From a checkpoint of a small model that answers yes/no questions on an image's attributes.
Model: encoder arch res2net, encoder norm batchnorm, encoder depths [4, 4, 4], encoder widths [96, 160, 288], fusion encoder norm layernorm.
Rows from block 3 of the fusion encoder of a small model that answers yes/no questions on an image's attributes, named by matrix and row number. Rows with one number belong to one neuron. Each number is 128 + 32 x the weight over its row's rms, rounded and kept within 0 to 255. All counts start at 0. Numbers have three digits each.
After each neuron's rows are labels from the 100 texts, of 14976, where the neuron reaches its highest value: "tokens" is the input token at the peak. Only what is clearly more common there than usual is listed. The data: aerial photos of the United States (SatlasPretrain).
# fc1: MLP up (fusion_encoder.blocks.3.mlp.fc1.weight, 1152x192), inputs 0-95
# fc2: MLP down (fusion_encoder.blocks.3.mlp.fc2.weight, 192x1152, transposed), outputs 0-95

fc1.92:200070133156116103093089098078118133090165083099131159092062145155113123120138056167108160123184128085147085124174111122171080132136171177143115149133103097133106106098126083096155144108114131129075134190124128174079139171135140193081130106186120150144114117146093132174147139132158158084
fc2.92:138161153152120094118167127142169126159110164160100144118132178157137244165128127123140165154124147102131144159147126118130123122089090163097149138166097016134140100117110149147107150154180068082104095176113116124096158140133118135119112159135130107113142155161117054176109080003143127142
tokens: "crop field"

fc1.324:132126149217112167112131127108149155171133118128121134075170099114115108138109111182106152136104206118078160144143077168144139156118092092109186145151079092181108107053148058092119132113107177145118178124095107127125165116100109154181102166150156134184123108126080099160103108154144190151
fc2.324:163110103073156091124132147133152130141136176104126118183083168105130123191123077100142187195142132207142120136168131113107116141169155192111096105131120131095147148167138169122125110161172085098131102148149117188128139156155126102080080122106053141124112147152115087069107127111130162113
tokens: "building"

fc1.212:161171182133099110108134149103146185139092161098084125125125108124170155089164107204130143167142162110123133112129124142100157149084160066176175130159103126159125132127109128156071155134124126174131169099113088125151111061113084140171094138082193126106170136146152114111122084144040134134
fc2.212:092128086132166132175107115135095148140157083096145113133173126083112000174115154141129141121115138171118138099115135148109115128173124135138124106107159254118176142155155158123129116124089153108129134105133160162138106147131111122130106080104142118142147156086136140031137138255136108126
tokens: "crop field"

fc1.612:133107157142095109147132093197161162113114086143129045116183131128079150165121091110095121105140095126139087197117118173137114109116099127098125081153115064118116138117108073146135132161170156174164124123122136112091127146091107132130129135130118132147083105112154104164136138105131098106
fc2.612:153168116096183114130180136063121115175106210142145193137012116146160177131095103119145158140149133107114169144154128128125137109137170126133166162106108066158131069107149149122132129109110076074143125131132080151142184094114185107149115123117135150136129139172137142107106107049116179088
tokens: "building"; "parking lot"

fc1.751:092144085150074125140095114055101140128126094176110123135146106112056128117113124121103103100123151171157112133102126136202153139163152119097152082193054117155107128104108116090171153132105124144187152157116140127052132152120138181130051135092141169140134129140165063096116122151173110114
fc2.751:146151185140196151128132131161161172133118170099142155096148139123167190105112075108210165176122134139057137142115100108110130148130115153130076151120186023134110093131093121129152123158149152082089086086102124099166150126160148133116137147139086078129101123135156148176133101045110139117
tokens: "park"; "railway"

fc1.499:086131134055101105105122164106112142130137088096068058093106109177180139085119115074187078120080106128137139143150145105105125107129121153129107123154169172165145101141128057163183140134108128103126116114186127105100117116100106132140176161130166115073119146124123130125121121148103151128
fc2.499:172124112179112134174149118103141135077161203157115191141075153139075235169119057158076115142150114085076100164115141131158094151130109132139127149132071067103127124109124127144077081154187123128122078127100122092142176180099131131141145134098099134141121124152101148193140153045183137169
tokens: "parking lot"

fc1.458:151083134103126150095056107135144106087183161101121125095120107184075103152103123152129159082147161090117118172120104107182142129148154183142104122110084085134135097135124158092128146065111143159042112128125149150096185137118176174082137151143092150095094112113164154150178136093110144082
fc2.458:136152134172115119091136114132161107156107138135110105083155203109163222158110154137134206133139140087175118165143125132143062127120106138110125126163082058107141111118099145115101131190142102104106132140113073111120166144142143094099096162108120100123138156143134048135141106042119155170
tokens: "crop field"; "river"

fc1.13:149106114176117138101136154153144085118104053107170101126050058072162178127110141140168121184130094137078163115077124155125110129136156090097133172143139081149129155185103171125130115126132120147124113069134106136137107126145125117170130081187143157161119127097096149107152186177166133123
fc2.13:129179113151110147132112084117126175207130154192086107125102152151117194154096134129144142124168143073113088106113100092092154125093079156159147172126069051160101138111154095133141118152159126142090101106127103135089131143121154128158084200130143134133101093148156120158144102000163176103
tokens: "railway"

fc1.409:106142165127053140084168162105156093122153073072150115125122136029150100108127120114144106161123134133093211139140119157123148167102127094093126156142166078101126206136107157139163149128154126146163105071172158140097099101144147131138143083150101118114122103130079119163204136141131122082
fc2.409:133155153157170114187124103132076183125136176141146126165092164159115180180087103118142137118137132098077052099131146090100103153091136147151111154121117079181113095107119097114115112137178140073065118125125146115165147181138113115178135145120143101149106112163164099123117166027135187176
tokens: "railway"

fc1.135:116117067110091123174068144183140158142131073145160116185057049143152167123160146135095099165136120166125125113077121164117070106142120102075129090168127116198118136063119105149157108113098157114171051138118167130143096139125142146115083140148162137098123099140076127147166091150144118187
fc2.135:150166153148162110064192115100116136122114151150064100090100146132190208163057108117181111139127142135137161161167140082122161093103165165110097149106137035132149140108111193112125133145141106114110139122128122104089158160111119091171062149119102104156083064137130093138123167049108158092
tokens: "road"

fc1.614:135070046115156104158117084102109101072117124033110099123063135180110153162113113134144091097126144091143121115169140115196109202126112165137141151119061090106158091150095111146174162114077086136102133187064099165124157171109129170122169124145077185109100143143089188162150167095090129107
fc2.614:173138150226119117092127145137151116184116122164105134090153163124145253121071100143123175157116118121153112141108158096151158092085140120114134134159110005097105106125114126147081131121217140092098092131094139121142120173132161137093072148140143132169117120139121072176142065038173161122
tokens: "river"; "railway"

fc1.52:099102187128076167140145096155151186129138153089166142121156178140061112102147098061088110098117078136204123115127153127131173102077110086164167094117080057087099179141163115132144112199078154054106096189117108116107130117104112157129086092122158099141103052105147093126093091101126069126
fc2.52:154173078149185123089121148133148129131098169145089132117100086106158214188095128108178129165154167067045113169097112127100097131132143156092096164125118100191123083100104123099123184052223135105184104075132142113146138098090168165166165146146109151137173154130126137170142168040126200135
tokens: "building"

fc1.223:185124161079140102085118125048123135161116130124055136146111105122046134109132076137160132108131118057105087162179121152099087126157145135162145084153117157147116117059127134123119144127126110180089122126158088168114184157122142164106076168195095124180089117112182134107139174142161182089
fc2.223:127099126159143128121142101123107127081132160146138148098153135112177131184147122151152170142123146148144214097146138102109132177101078202107089174127123127101138108116153181129097107135110093144110118102080175097140208175123098131150120131073092121079147174166116127207084134069125154132
tokens: "crop field"

fc1.82:121094138161203203100132109072085141158155079114146083144099121121132128105109080171137123162185112119090159136163115137158146107186182124082114152151121151100121166095142172137178093177089072164155103153154058173136149163115131124122134164171124185097139117127156115095136137150195179086
fc2.82:125138136159115067112138160153122126091079164133120152134145099126137172120095136095159087092119108123101126148101139121082115172126121111172070121156121004155141140182117129130098160102130194095077108134090217092141129120141123116140126106126131084098140118089126118128113133105116112140
tokens: "crop field"; "river"

fc1.541:078123112069163164184152152127125120141109105068165130142114139146099142115118091135115048117102085146139176124146136111106140169105143123119156132135179083134147075142133125126184117201099115057166138151120066089105131127070103158152125130093106163164156116117119119152110090130131106147
fc2.541:118159166116172123099162087138159159161081194218110144125121157151164198171113105070177142122134129077088110193144111114147101116090123129102108096075088000154115133070136129112100136136166128107146123100116137101175171144140148133099119133105121139100102123156162122144129160010128196120
tokens: "building"

fc1.384:143095084128145128168127164080111166127132072097142118203097097148136120131116133068160124123116177138086145118100136125134106143154098181110111184121173068081153108182067066113117057193155115091099146146124114142167116088169109117088108158109093105118105156061192149149105177102128096178
fc2.384:088156090176100142111123132091155095132134171179122110067061154103095173137151124146076141099104083074122081162153073120111141111070153080138109111159102150140062113125136137176148154125138107195165096098111144076126158166102120096146135092090112171133100123179122098128086193099157125135
tokens: "railway"

fc1.716:197166121114082162146133126168150095108109112110087105103108112159097125122092126122130089133074129185163181116127133162033128134061119128146126093089122121171128133136132116126150165170160111128136203085109116118156134062090100154128141055097121110129122096126169115150137076139102151121
fc2.716:149126078142139164135125110103092157108168189137165139128098149104205187181168112140134213097185141094118080136173136098194102139157119104093163165163098116081144112090172095141104074071139103149162101137110117174140129145085090111110107194137110102166076167186130082146104136086186147124
tokens: "parking lot"

fc1.243:105116106066082101171101113093150112120139083094091156152094150103045128201100128149095157136125186217112150103155105146124157135110121129123154095163135140180150107130206161125121139114106162110155159113143108087116136132119104138194079086117136164149115088132104130133159109129126170109
fc2.243:179166117168138198079105084141114143090147155102146138126100101107196120112151099107131171112154124124105148103123177092081172119149112116095120189120134131143114137143089088166107078088167122109126068097069158192101142128156128125079129194160101080171119137074122150193123162096168151068
tokens: "parking lot"; "building"

fc1.538:088121133147078125182114136127054120130157199074143124184150108124148146137150122161057093153126122182165143117147108141128098139123144106111102111116161115215110141131079078102186104188161113174151093153176129124120101116076197155173081084144120139145112136157194127167137120092086053105
fc2.538:155174081115171158131174096122134126154112167150114130101037152163157196106093101110178165110152138099092136151169103089131128141124128161124120161110084044116114151106146141155100111068130082115053109115113113167144153163120141123106149181131096130128106134147120150137141136047157152120
tokens: "railway"; "park"; "parking lot"

fc1.626:098123213171086140135106146182181108129138116134109203092097097095124123115098110173111156158163146153114142137125118147081120121150109121104155143141159131190110096116129100082112200163156100072168137105155032203100120094117054181120161101163132118177105136103100095205155130156076135130
fc2.626:128129069085136103127134086083126168168142170134141064132116154106144133186057092077155161135097159119170112154145140109106150114132165146172121143141141057114146183154145103130108092145145116140062132091111157160127133166109127117129024127097061121138060119199128131118083158088185190155
tokens: "building"

fc1.373:150108117144125140106093118010149139128149101054088185103066125170086122107159093166135115079133187080138142169161133109214170135139183152102124132146084109127116138142152124151177178115081102128106106118086101180085168192140110160084119104136026153128122117178116132144158109163132129092
fc2.373:182133153143168095085151148159138154131065177163135119089185160157210219155084106119152146167130104111124127168120140110113112133118096138105137095122154012117128112091138143127096116117164124097129096149113158087156149145134150148116092141129151114085137151143147088179115087016101175134
tokens: "crop field"

fc1.335:141153117144096111153071144166100192121128122137100161109041037119106174131115143145131089155187188149120110115145113098128154122174177131126134090148123094131139141114128102186105098129115136100121023113065138185155138121126145167146104132123138149103122119120130191115165145134109065163
fc2.335:126106148177121142049143100131127157163095161144154118112101135141168255177104114125143113105176128088129102182121133109090127105110101212112097170143129044176139095126165128101114123129149150157108115119118118065133129125141111115137071202114098082142068083123151103152087137024161159090
tokens: "road"

fc1.19:092125065109127130217085186108105152172129123158158138123138085159118124104106136097085034139134125140113132122082122170114125075131114120079152106177154122196117085067129095142166067191096138067197093129148117100140128086130169177129114141130154115082128120136117157138124069134099150161
fc2.19:124146140125170112089181107111161112130138162175104118085097164124141247148108115105134148112119134111115126196207116100147148132120167144115083117113088049101128174116107137111080148152186091138134103116140081117122163155116140122132104138087094136132095094187137093149127132008164139121
tokens: "park"; "building"

fc1.270:180159163092135080091106140059138131166158120143026141155112114152054154100119058161175145108123140068085084161154110129104103134134158150168191089160129133140124141050149136119130149150113084175108139188162074145121171127095108188133047139182099115188122112136155128127131163137125155099
fc2.270:109084122169132147121164118145102122118160196124139119135166126113175139167112145181136150125128171163159153086154135099112126191096058196131100169087128140073159119113150182121095118118095063175106131102075141115122177198114134103140127135062098118084137170132113124213128132079146167128
tokens: "crop field"; "river"

fc1.326:145149127125120150205164141177148147151112132112177114146124149159065120160121150103139067129180076156131167098097109148107137123177105128134144145141156113127128104129111101136172089158136131032212088157113115051114118119112098204166129120097167112104134105065101143120097092103095136146
fc2.326:116127174112180138050139093106138108125073211169115134097104115147150219163108098080144104124118140131113102210168154128096097140078152138089105115109079040161129101068143122081090127138171121140143107104124096121153191129134147105137116157120112135122107094155156116149105135017142147127
tokens: "building"

fc1.214:176113152138130159134089168105137067114163083148101165102099154129085101122086071152152155166197159128060152127132131119138114143137159110087156189106153111192119123102100137141119143099138118141060139134128085174144151113108123240071117131171074153095155169112068132112178157134092151143
fc2.214:123130115146152119121168144102135152200107147104128083097155177127194207145104142135130157106092167135191123125161116125135159078055087156171095107163117042107175144129133149124092153154138071100139145176123113124147124135135071078141110118089104103138121085168138121113051120104117185159
tokens: "crop field"; "river"

fc1.90:140116148130051137139145085113110101156116086137134092117130133164087153168135109072097114114096135150212140168110127145108111133127110123125122108149114083133082159143125113095150160178136182161156131118134172134084154141084104143130077076117148145151147102126157133173122181195189091108
fc2.90:143160144093215149123145170114138148125146165121117171102093144136182194097096121109190149134156130069063114141117136116131140112128172131118142139103129029127121113133107132124135128119164064080118096098126038143138146127095176133144138169133112135113116136161131118167105111033110193117
tokens: "park"

fc1.605:132163113107154177143169134113124129180062140092134095102147106143081100124170109156161121129077097098138185182172126087132191121125076102138074108173183181107116096140120097079126147181121111161087126173128098096135078057147158137168133159175136141101188092123119160170160142128104091162
fc2.605:135105118141118116131119163123132101111219150175116170145051164109106167154074105157138149103187143139070074122115100173119045144130120180094093186118099131080168165110121137149017120138175106128161128091100117167150149184116094125101182101102080160135125141140132120075113167108141133148
tokens: "parking lot"

fc1.159:121111093122118128168126101131101202152099120098104123123144136119083179142116125124104092060150148161152123123150106142076127171098146115140122120116105031201170172179111076132146134155164125123163111151150127044088136104117138139110123118117136114094097114182127105149168121146176069136
fc2.159:179127142106161101068174132121139110123108162128143124128086134139217182171090090066161174155084133115101142168123182077140167136105132148087126149092164021120103091084128158130083118115158131103091123099098114168159150150110164133131099163121101153163107076097156119163088146032102173089
tokens: "park"

fc1.54:101095111138127120194122178135115162123115081149154131210041135102100137107152156121104098126152138153098162080140073150139097183122159146063135124165133070132121139106125119128177065177128130119185095186174154166153147111119121149101131137124122151141081118091110190125157033123143122151
fc2.54:140146124149160133091160086113120126150126159187104093099105127140144237125101075100169131139122137111158108187149162089124136091096162137167137143113136012159112124129099101132128151142156121144058128082139095132095170152126132139153060156126107148151094091132113078147070172049155137128
tokens: "building"

fc1.389:092143105145081099228082187132114153131118154152161146194127067157125143130123182119116079144115086142107148124068103172101145136131110105086149113149147155203144108132098090150172056169127141092150094117161145035150097052161119174134118130107150149087122070115163101157158077133074119154
fc2.389:151138122151179116090192110112162099155108162188110113085071142153159231141115109097137134119145124093119114203180107109134144111111163138120130106119107027091134162115137159102081168139178103132128112115112088140147155167106154124140106139145110147123091090168103114137107141012170164103
tokens: "building"

fc1.127:119134182149135120170082160150171155173115108123095199121138154156054151097144133123110184132196197147141138118155098086107155118128133104141135133148165048174129093131126127152105145132157144130113117083146091135112124040110096222076091095163167151141143154127103114155140110129067128097
fc2.127:167122084110155116141150121106111132172134128091169050129085151104159144199077135135142152138136130097115122127120178142059104102135165155154136151142081113073122157132138128120098098137143115105140113120088129164207171164144087075135083154097048137153067144174167126081091129070193162180
tokens: "river"

fc1.758:133116174161140169137104141178130160123135067132120100093176093092115122176098099131132116123151086118115142176120133083080150153107150121079097141147161152165122123114125133208157066134166138107127143154106164073085125103176145168133109120127117145163161108119097121135186048083102159078
fc2.758:135140103185149080089159124137124117143122170147143105132027183139153217129140070110113142136107174125114067089173139153113098101099144133168131124151122079089137159159104131101110146114182110130131135075116122137135134184122124114175133123092081106148101125157119115147100162112159143139
tokens: "building"

fc1.86:111161179136067109094089130068141093115156071166080042122080109126141100082117093138166118141150085118149103165150135129089122150130129096102149130133180130159141118175098058148191151122080127103139209125120122227075109115088120159135124126096104088083089118152106121130128131133107126132
fc2.86:155129092102168167123134097150113160128086168071179178136113167129092159162116095143092125119133102112136137113121144125123101123103103151144111168191110091128124131065176120106073068152173124157114058138149088099105132167136143123123081140175120142196123176142126097165118162109137172127
tokens: "railway"; "parking lot"

fc1.40:127094037131156131096139110099114116124107093126110082094077076134156095094074135140191092134076087133142226142100142110141129109124112151074096100141174136127192098145126115129189169151115097088190126152161119127153130116094084141098133165135088108094147143037178171106101070166113133128
fc2.40:099145125151133115124117109115159098104167206162094187130133107115062222179130062097095144140163111151083112171131102135157124160139112133119119132141082103124096134134131099118140105134164151138095082088099128085110201184112151136114129099110137130153109174201103107141120146073167150169
tokens: "parking lot"

fc1.460:167171188109106104124113132122131159105106136119094142110123097125140122093149133237139109144125151110100163129148129151112145143104140070167196126134099125142119132118086130137071148154133092154126167106139104117122136073127050182167095107107201085091188137134160087128130092116033120120
fc2.460:088120098150203118161105113110118172150166089108166115137225130086108026177090129134131116128132134199124117105110128149115133148153139162141108096101174206118175140163158171134148110121086145090130147073128158132160119155136107124139097082081143101157137147085151164055149132255130129128
tokens: "crop field"

fc1.303:098107147123107158201100140128083142088149142116121126130152128173078086169122082090117064099137144173162156138108146140112102151114120177060123114128129124175200143169087055126168120239122114096153107180142124121094161117106102165121155122136124084153099103127121124188111121111111051103
fc2.303:132173120131163105113194117101159123189096156178138128118081126154159239125102090085182165144124106101087139164167094108180081143066121145094135121121112023123094145090113149124099144132176104115120132100091068124149134131141185133118121132140110178103148112148146116158103145033154223111
tokens: "parking lot"

fc1.100:144091164104125112107131106061152139185165138138079160174097125093064118126139115142130137110119095064173120152185120114143107123140152185125138138133083176126102084075143174098144149126135096157130121108127084170117161154084150173122111104151072221176114121094185122049106134122149138078
fc2.100:123138108156118141110165106146128166088128159169145133080145153089170129128173106119149181170127151176123183103148127134150153154128057165202129137151152107142093180145146142171105092144105082116086151114090214136190187131118117154135117150124092093122183154168177141191093127115134120106
tokens: "crop field"

fc1.443:129094124143159161095144132186131124103126172068125118103134110185132112123115109100146079155172087179129073103086120068068166068153140129116122114142129185150135110152135150134186118147138136096176080105130136048141163151108101162131113091100147088184150074133104086108103098120131140137
fc2.443:140152116172103127109129109117114138155114159170153110136069133136133255138145101116169136156131135142116084175143112125120098139123104165125154153137072006191102106083125108155109077165180137138137114143117136153105164135119105135177056145140150115111083152154086101212129130047154181118
tokens: "parking lot"

fc1.705:140139163138114151163118109129119065112091131116113145143127089181104191138207200173058102154116156190167166157163126156102140156123138130087117049151106093170134121103128108124133190163183142094151165159112120108174102154126086149141119135079093123107051104198159082098160052142116143122
fc2.705:114132110086167151091190062134133197117107118144160130086109087103165066140109070087186197092109133102126112119149141107155159112132144098123148204127150152118118116144103134071087056104087147153134136109150124184079170115134155111152126136149133113176151131101099142157111132120148177097
tokens: "building"

fc1.47:110148078083149094176118160146103150117179138108137129189123109148123120138139155104140085199121176126124195073051106113120117147167136158083145112146131116159139140161125074079150020144114128092198064184097141123120137099147117166094104127075133120116122142073128134097132094107108092144
fc2.47:122131121184144142081126078066125123175079158164171094105082134117160233140127091086147154090125121125148084193174105092140120112112131139138136148132108022149093139066116122146105161172192125158089118124153088139111173140123142111156060149126114136109043071141135117136086123038161142129
tokens: "park"

fc1.71:139132152125144153067149136049135087122151113140027118063151107141214085009132113140166148051116105115121117143105127150172177099082105131098119129162157149085107107112157089155165143129118125211126083135157140075108173120100106166193094152200106143166168127101155146071121127138110132144
fc2.71:080085113180141119145126102153168134146165115114173195151162209080083198227101060121086183154156127168066138085132105073103098183168146151191101108144119140167121136131150106099158115146125106085125149089066133143151111169106110141154148127074117144165154136146100122094130136109155158139
tokens: "parking lot"

fc1.597:159092119127121135114114136112151065133131076092142088127112144179124106115148101105139147109062173086111177109144133123191085202109169151116099139146086072080167141183137202106140182115122116164147102145136155208088129147193132182053170148141109187131116132140114148144185190146140180107
fc2.597:135138157150124117132110112120134128154093171146085145110162171114107228178100141162153158141165104085143100169156117125116143107077115155121122131141098042132120126094111124158097118174140111113097111170101098051110139146090125132131047135108136114084140129164120072167161073009125143158
tokens: "river"

fc1.164:117122116155123139178168186094155156110142048126122192146048099166147098106066173074127098124110157156109144106134116113110056136158118157087151120096160090165186163139100119139127128090171158125141098132130137128148088127109136139129072141111155090142143087104123137124116106163123101104
fc2.164:124102109141157078132126123105110145111124182179100114070088148111141182162112112115144150160111110159094152177141156157213140110121185118150095138173138041098099135102098092054091109204157108108083126082148103128086193085128159118122152137148080160152111125174092139112107139114130156114
tokens: "park"

fc1.308:160105103169161099141115107077143105094118134070068129104072121179106114119147118173125127100153127129141105140184084134160158126152178132120106101151104096151139134117136101131169152083084068142128117134073129194086171165126096175155162131145029166112113146249094144125167131144152136099
fc2.308:169144182134145123108131134138142165169105181142131165113159155129170232163101061120172140155120121097125128153128149077149136148107087135117144132105135019120140088093114161181084146120160143084111117163114121110174139153151131146093131101158154126141141151131160107187124081001150180148
tokens: "crop field"

fc1.638:123161082100118141132050141122119148158186075110149085188081108082127140125092132102119021168129072141107116133114109146058151142165133143045128150160135169203105116107103133143144085150124089161167039123157072120139159096116125088186126167226129164149113140122121129119196109126107106145
fc2.638:134153118233131127066150100142087119122111179161092125056124202111170227156109073124150168167144165065154112117158185113139143115094082129162072134097133077124147168151109155140085152113157175143064145099130162097125147172080145124156125143086092098155101106124156125148114162099134123124
tokens: "railway"

fc1.704:173138179130133131100098154107149154143176112081100136098047105176103138144146104145186137108109162132088196125133104139174119120173137140118082139120057113114155098147151162113148167049095167173138128116080104167062139162134126130094094169133085176119146128160153100162179096115114158104
fc2.704:121144129174122097096150128138147143135046135133109124131137187123137196185098125143121138189128114064179099180146123127116104140107113139119137102129115038137122125082117161105093143199141133132122110139115123080117152171134136131125119147121127121118141131143122075142133107042120121153
tokens: "river"; "crop field"

fc1.467:111114230137101091115105118103146134124119079127102118151079041152164125127060087079133153083140164159116160147143111107092147171180109141091131155141192131157108092170108113149132100168105156138054138141130119135113104128104141142073121120098140132136132170109106060154170143167169092147
fc2.467:193136078159144200161153147086107144158122139114137118115070235098090156102103167150146149164153109083124110116131137154133111081078137124148119128126134071101110142145098126142126154135176067146070077143182109152130145164110112118128138147105066124164098109171144116113104110061140133114
tokens: "railway"; "parking lot"

fc1.141:150086117111141176138148109119094172145083122083099073077154103133083098117092128144123067129081100121081174165106116101149136086140092122136101108121167123116168095129146105141187173148154111117174108178149086097112159131087129140165135151161145143115124101104157106130068102102152111125
fc2.141:145130122111111096086138119139160082098125175169141181152093121114095179178128062134141163140186131139100102161143099170105047150129093168106060137120027130163129114107153115120103081108141142129138101085080139093145210170150137090130169097096097114138122186155096160135133179091134144146
tokens: "parking lot"

fc1.362:110107089136151160125136157137132201151138116074093142126115181138140134164111133129153061143107141107096144095155093142098156188104120137111105193109140142195152059072096139177128119148193138158122127114127087098115181112115051153117213121165117155135128087114126102101116154123110154148
fc2.362:115181114173125107154137124129144120148126090095177098132115146123186189111111105138099134133125148082149144146081134123194140048153153065197092140190119076130150125174126127068096153079103140130097138123141190093114106121141194135180076159110092077147093150137146087136107107147145029113
tokens: "railway"

fc1.142:143181158120152130142093142105124151208125116058139116118125065120110145100189138144131120089145204071092107098128142147091114092063125121116145107161094126091121182111173122153159127091131132135156116105098062115082127100166092074209065121097179140104141142119145079128126105134085177125
fc2.142:113121112127140141138111082147108111098140105090182142146096181069158034163130142126077192201081158187097153062142114124105084142136115175169141143102183193168141132173122146140121139120099117136080172132128207172142093144105139182078113130136122136131161192056115125096115156220172065111
tokens: "crop field"