config.yaml
dataset: "aerial photos of the United States (SatlasPretrain)"
crop_scale_min: 0.5
horizontal_flip: true
encoder_stem: "single"
fusion_encoder_layers: 12
fusion_encoder_mlp_ratio: 6
fusion_encoder_bias: "all"
fusion_encoder_inner_norm: false
fusion_encoder_drop_path: 0.15
fusion_encoder_positions: "learned"
shampoo_beta: 0.99
grad_clip: 3.0
weight_decay: 0.2
Rows from block 7 of the image encoder, named by matrix and row number. Each number is 128 + 24 x the weight over the matrix's rms, rounded and kept within 0 to 255. All counts start at 0. Numbers have three digits each.
# mid20: scale 3 3x3 conv (encoder.blocks.7.mid.2.0.weight, 40x40x3x3), inputs 24-31, a 3x3 kernel for each
mid20.0:094098166121141117131136109131169148107112114127126121160117089137161100110082121135190064126118105115130113107138093110120156122137104126091114118103143138144152124155120178095146116088089122136126184100205130106145
mid20.1:088138126137142112140149135142141126135079164139099120136125092139127140145121097129145145127106125142135123158174087102160137100131096128133141140120160144147143142177109082129122094133130128104149155123123090148137
mid20.2:083137114155126133078145152145133108137118109106150113146102146112124163116108133105104142110107139141119112136156119150117120135162122114140189112132156106158214145123142148115132084127083148148144104097114158125110
mid20.3:109105106118093084114125121135145113106103062108116137151125127143093116115112131114127120050149125094085105105134118124184158127124107128112101145151094123127143105158173132090128129146128111109175112104121106123126
mid20.4:138101156133115137098168134121124101186113063135091121143131163105077180127121122084192138096122136185152113150130181159125169168132134145137152129114144141071137099131150070148154141113123095156105116104097105137162
mid20.5:130114097152101104170177123123150154144120147106123126159131130123120139157140142088091129136143161117087138128144162143113148136103121140143130120148129164131129134126128094155116108143155125122120129105134114101104
mid20.6:093085185115086151110137073138151127142127167154123138109159159125071148125150133121106132116090148107152139166108109129090171159119120144130136136100170109103112096141117127110133127142120134150088152165107155125097
mid20.7:127111154105130114132049135090107126090109116177108144124148129107146125136100094162171115150138106135129111161120143153104113090188149136127114110143103131113145120134121092074138114112124170108145126109159148121134
mid20.8:136118140122100137145121121156127139141115127122116116144142126162120144128113117120098139145118105151114102168152119124112131117106109118152131075121120103096102161184141152105149151108110122113140114096095139096130
mid20.9:139126154082113108096116109120130081139123120152095129130108103171125110137128150143130117154139125109111122063144112094132132116123144160149098097112134107128094160110080112104100140099091134170121181152130118140135
mid20.10:127121125105107085142128159130172122100106129119118124096135158187051165153165135102124126151124144122135115140139080125115093131118132142170130114088124150114118108136149137131155154126130188095170158096147141132172
mid20.11:089108125130131102154126082123114123139144115109151142093121114108101121101121147152179155131152173126110108092143165142108135133197114129110121107146102108137084155145129143148167117113129142180152155121084130114131
mid20.12:138080105123107102142123113140178123098128146122125140127100096103176146129128149141138130172102145119140130129122101186115119181137135102097132145127114122127106065129105117136109120053169134075065116123093130098095
mid20.13:120119160095156112116096111161130090149128122175127112089140129110126106117098131115133175139146109117130141155147162152088114087133124119162125112164121099110129145122148175088098096130120126138110153142115174117124
mid20.14:125139140121120144102083133122123112134115143149115114128116125120164152125149118108155126199102148113138161194167160148127093188170093140164131122128091097144123121136065145109111117128160148166055150125142099171116
mid20.15:088150123117142103112113099125123138110156130093117130116130102136102149107119115129134166124112180163106111070134188084153171160171164107098121121154154091085133117125126119151093117132130136128130161137151117134103
mid20.16:093116141146128115118112122103104158071104119104090158134173107156115156120166126117118134167098154139152115141109092092154133164177103106125112144089130128124130140130121095128154150168114098143200154125125157096123
mid20.17:111197181117140141152171179164122112135134116146141126146146112154141093086099141119141094102156120093189137157103093126086127128126135149052146202167108138119152144164103129107105119138150112156103092125197125088124
mid20.18:119160133153108117186140107152105179073129150126150116134157113106107099111105100127129101104123137150091144110131129136098141117195196109133109087130118118107131101119095130119127133073174129091126160115145141169101
mid20.19:090136151116187102115126051160092147123119111163078146110151127117106123131130115141108108088095114106087117140136138126149154134109195139169140077116132207143108101111113124095117155140142110142093111104162134185140
mid20.20:146185148121105160151181182117083109115125098126065107106146132106139123170137111143119120165165115091115135135093130144130158126142097152142113119159134136148141120115121121127106101133140111117136154103055130101107
mid20.21:134095112141077171166117120105122153125121099131119162136137155119125191119107174134119103066107124170141104115156091124144114120156142131116136137127151141159086075140156111121163125128136154101085150118148150158160
mid20.22:140134091133095165109091172136159069127146133146089201082180120100148166097109201151103123088102098128128105124133167139127117109106105113134160100148146130108172119122186136108133121136141117149138136117150093135185
mid20.23:063095143135095103148138121123154132115129115097068158145086114108131138115153131126176119167156128104131116125094160169133139124133110101134183126137137112134148095160125127138097177121150116121153126127114149112105
mid20.24:146093136097129170118104119106111171125115130123171122117131113130131122118099119154099115110093143131110170137090136140117143087176173135119127156112095100119082133093089103122122148148171138131146147080124120170127
mid20.25:135159138121169193119164163102119097130139092138115117132105150130126115134163140136111132132127106157097095117133099094123132137113136149117152140143136131143074133119088157127127150140138106123143154131084142115114
mid20.26:116138114122124081113091143137137161136150140122134141124133138071110147117126130115155174174123197137151138141093157080110127113135137091106111109156149112116140157159127178142147175130213145115144108142110103142100
mid20.27:130131105111105139101131140104157108105103134112142149165168153112115134147140126117102085114100109124121153102113133112109112156120153124154177148128127146125120142106149193117152120142143132150118121095141135124132
mid20.28:109082107138107141126107117121127108108102124148107120161098166121116138144116107126113159182138091113110102068113197135123148146141124169140067078116109137104076100159098064165162099138143146110151138100097092125126
mid20.29:192111100135118096140117116118111140096151148097115097117103128121154167085086165126167156118136112106117104188119110077153119161121128147105148130091141155111137150117173098116196120102139078103140150098196120187168
mid20.30:090125121106112133081125138160161111111130179163159134112143154125144134115163147101109147091097121153130114160124085130101107118125104217114169154104125168200148120123120094149124137130153164128180123110111126129129
mid20.31:120146078068120140088122143122128094067097128121144136133114154094140115114083128158130121140131159120154165128131119140177132169128125146147160138136161140117145081085077111092101138116119121139130124138107159097115
mid20.32:153132104124128140148160096096100134164107175160161102107088136128124145117145148097137126140109107122065121141129131121104108110120138141150142109103163153108166112121128131117146134155056111145094114108119106127162
mid20.33:134114109108123149074124143154090126148120169142145162147123166118051108153116091134125117158104175117158105128149135126175160117137097138135098114110115097136103117147125189132134121096127157116116079135112154154121
mid20.34:110169132086140128094126116094078108119139176165152141161107158104147125121083186142137133121132079169137159166122137095155072108124103113143142150110137170144167146131120139137107135092091138164091120151148110123158
mid20.35:135095123145180117137147137128114103111132143099104141117147125123105173168140148087180147086097130134093137176130104124099126111108076106118149126141142085165159162114110140144099141079092130135128150133096159145132
mid20.36:127120124132120102135115082123148081122136129129114144134154143090140126187119155140139132147153136077146131159097150158095145085120139107117139133143138149126176145184147122107129066117132107185142121142113158171079
mid20.37:111150138079117173163132152132105150080120137086122149131124113084160127119118135096127122144139153169107146109130170129111117135108122111134108143114128099135124130138134131106105118117201134115152170132084114123095
mid20.38:131148095154110125116088102130120123113090132127099129154123152121127094124120125122136099124094122113142109117155118152118099128166101131135131111098144146153168100132138093107123064107124171091114104116121139135106
mid20.39:087157126140133097119142087095121145098112159116103101135109104149129126130091153121204185178152133145154100117100132144071122090113145123124110149121107118161168108165166137108107140132108119128223138092154125099126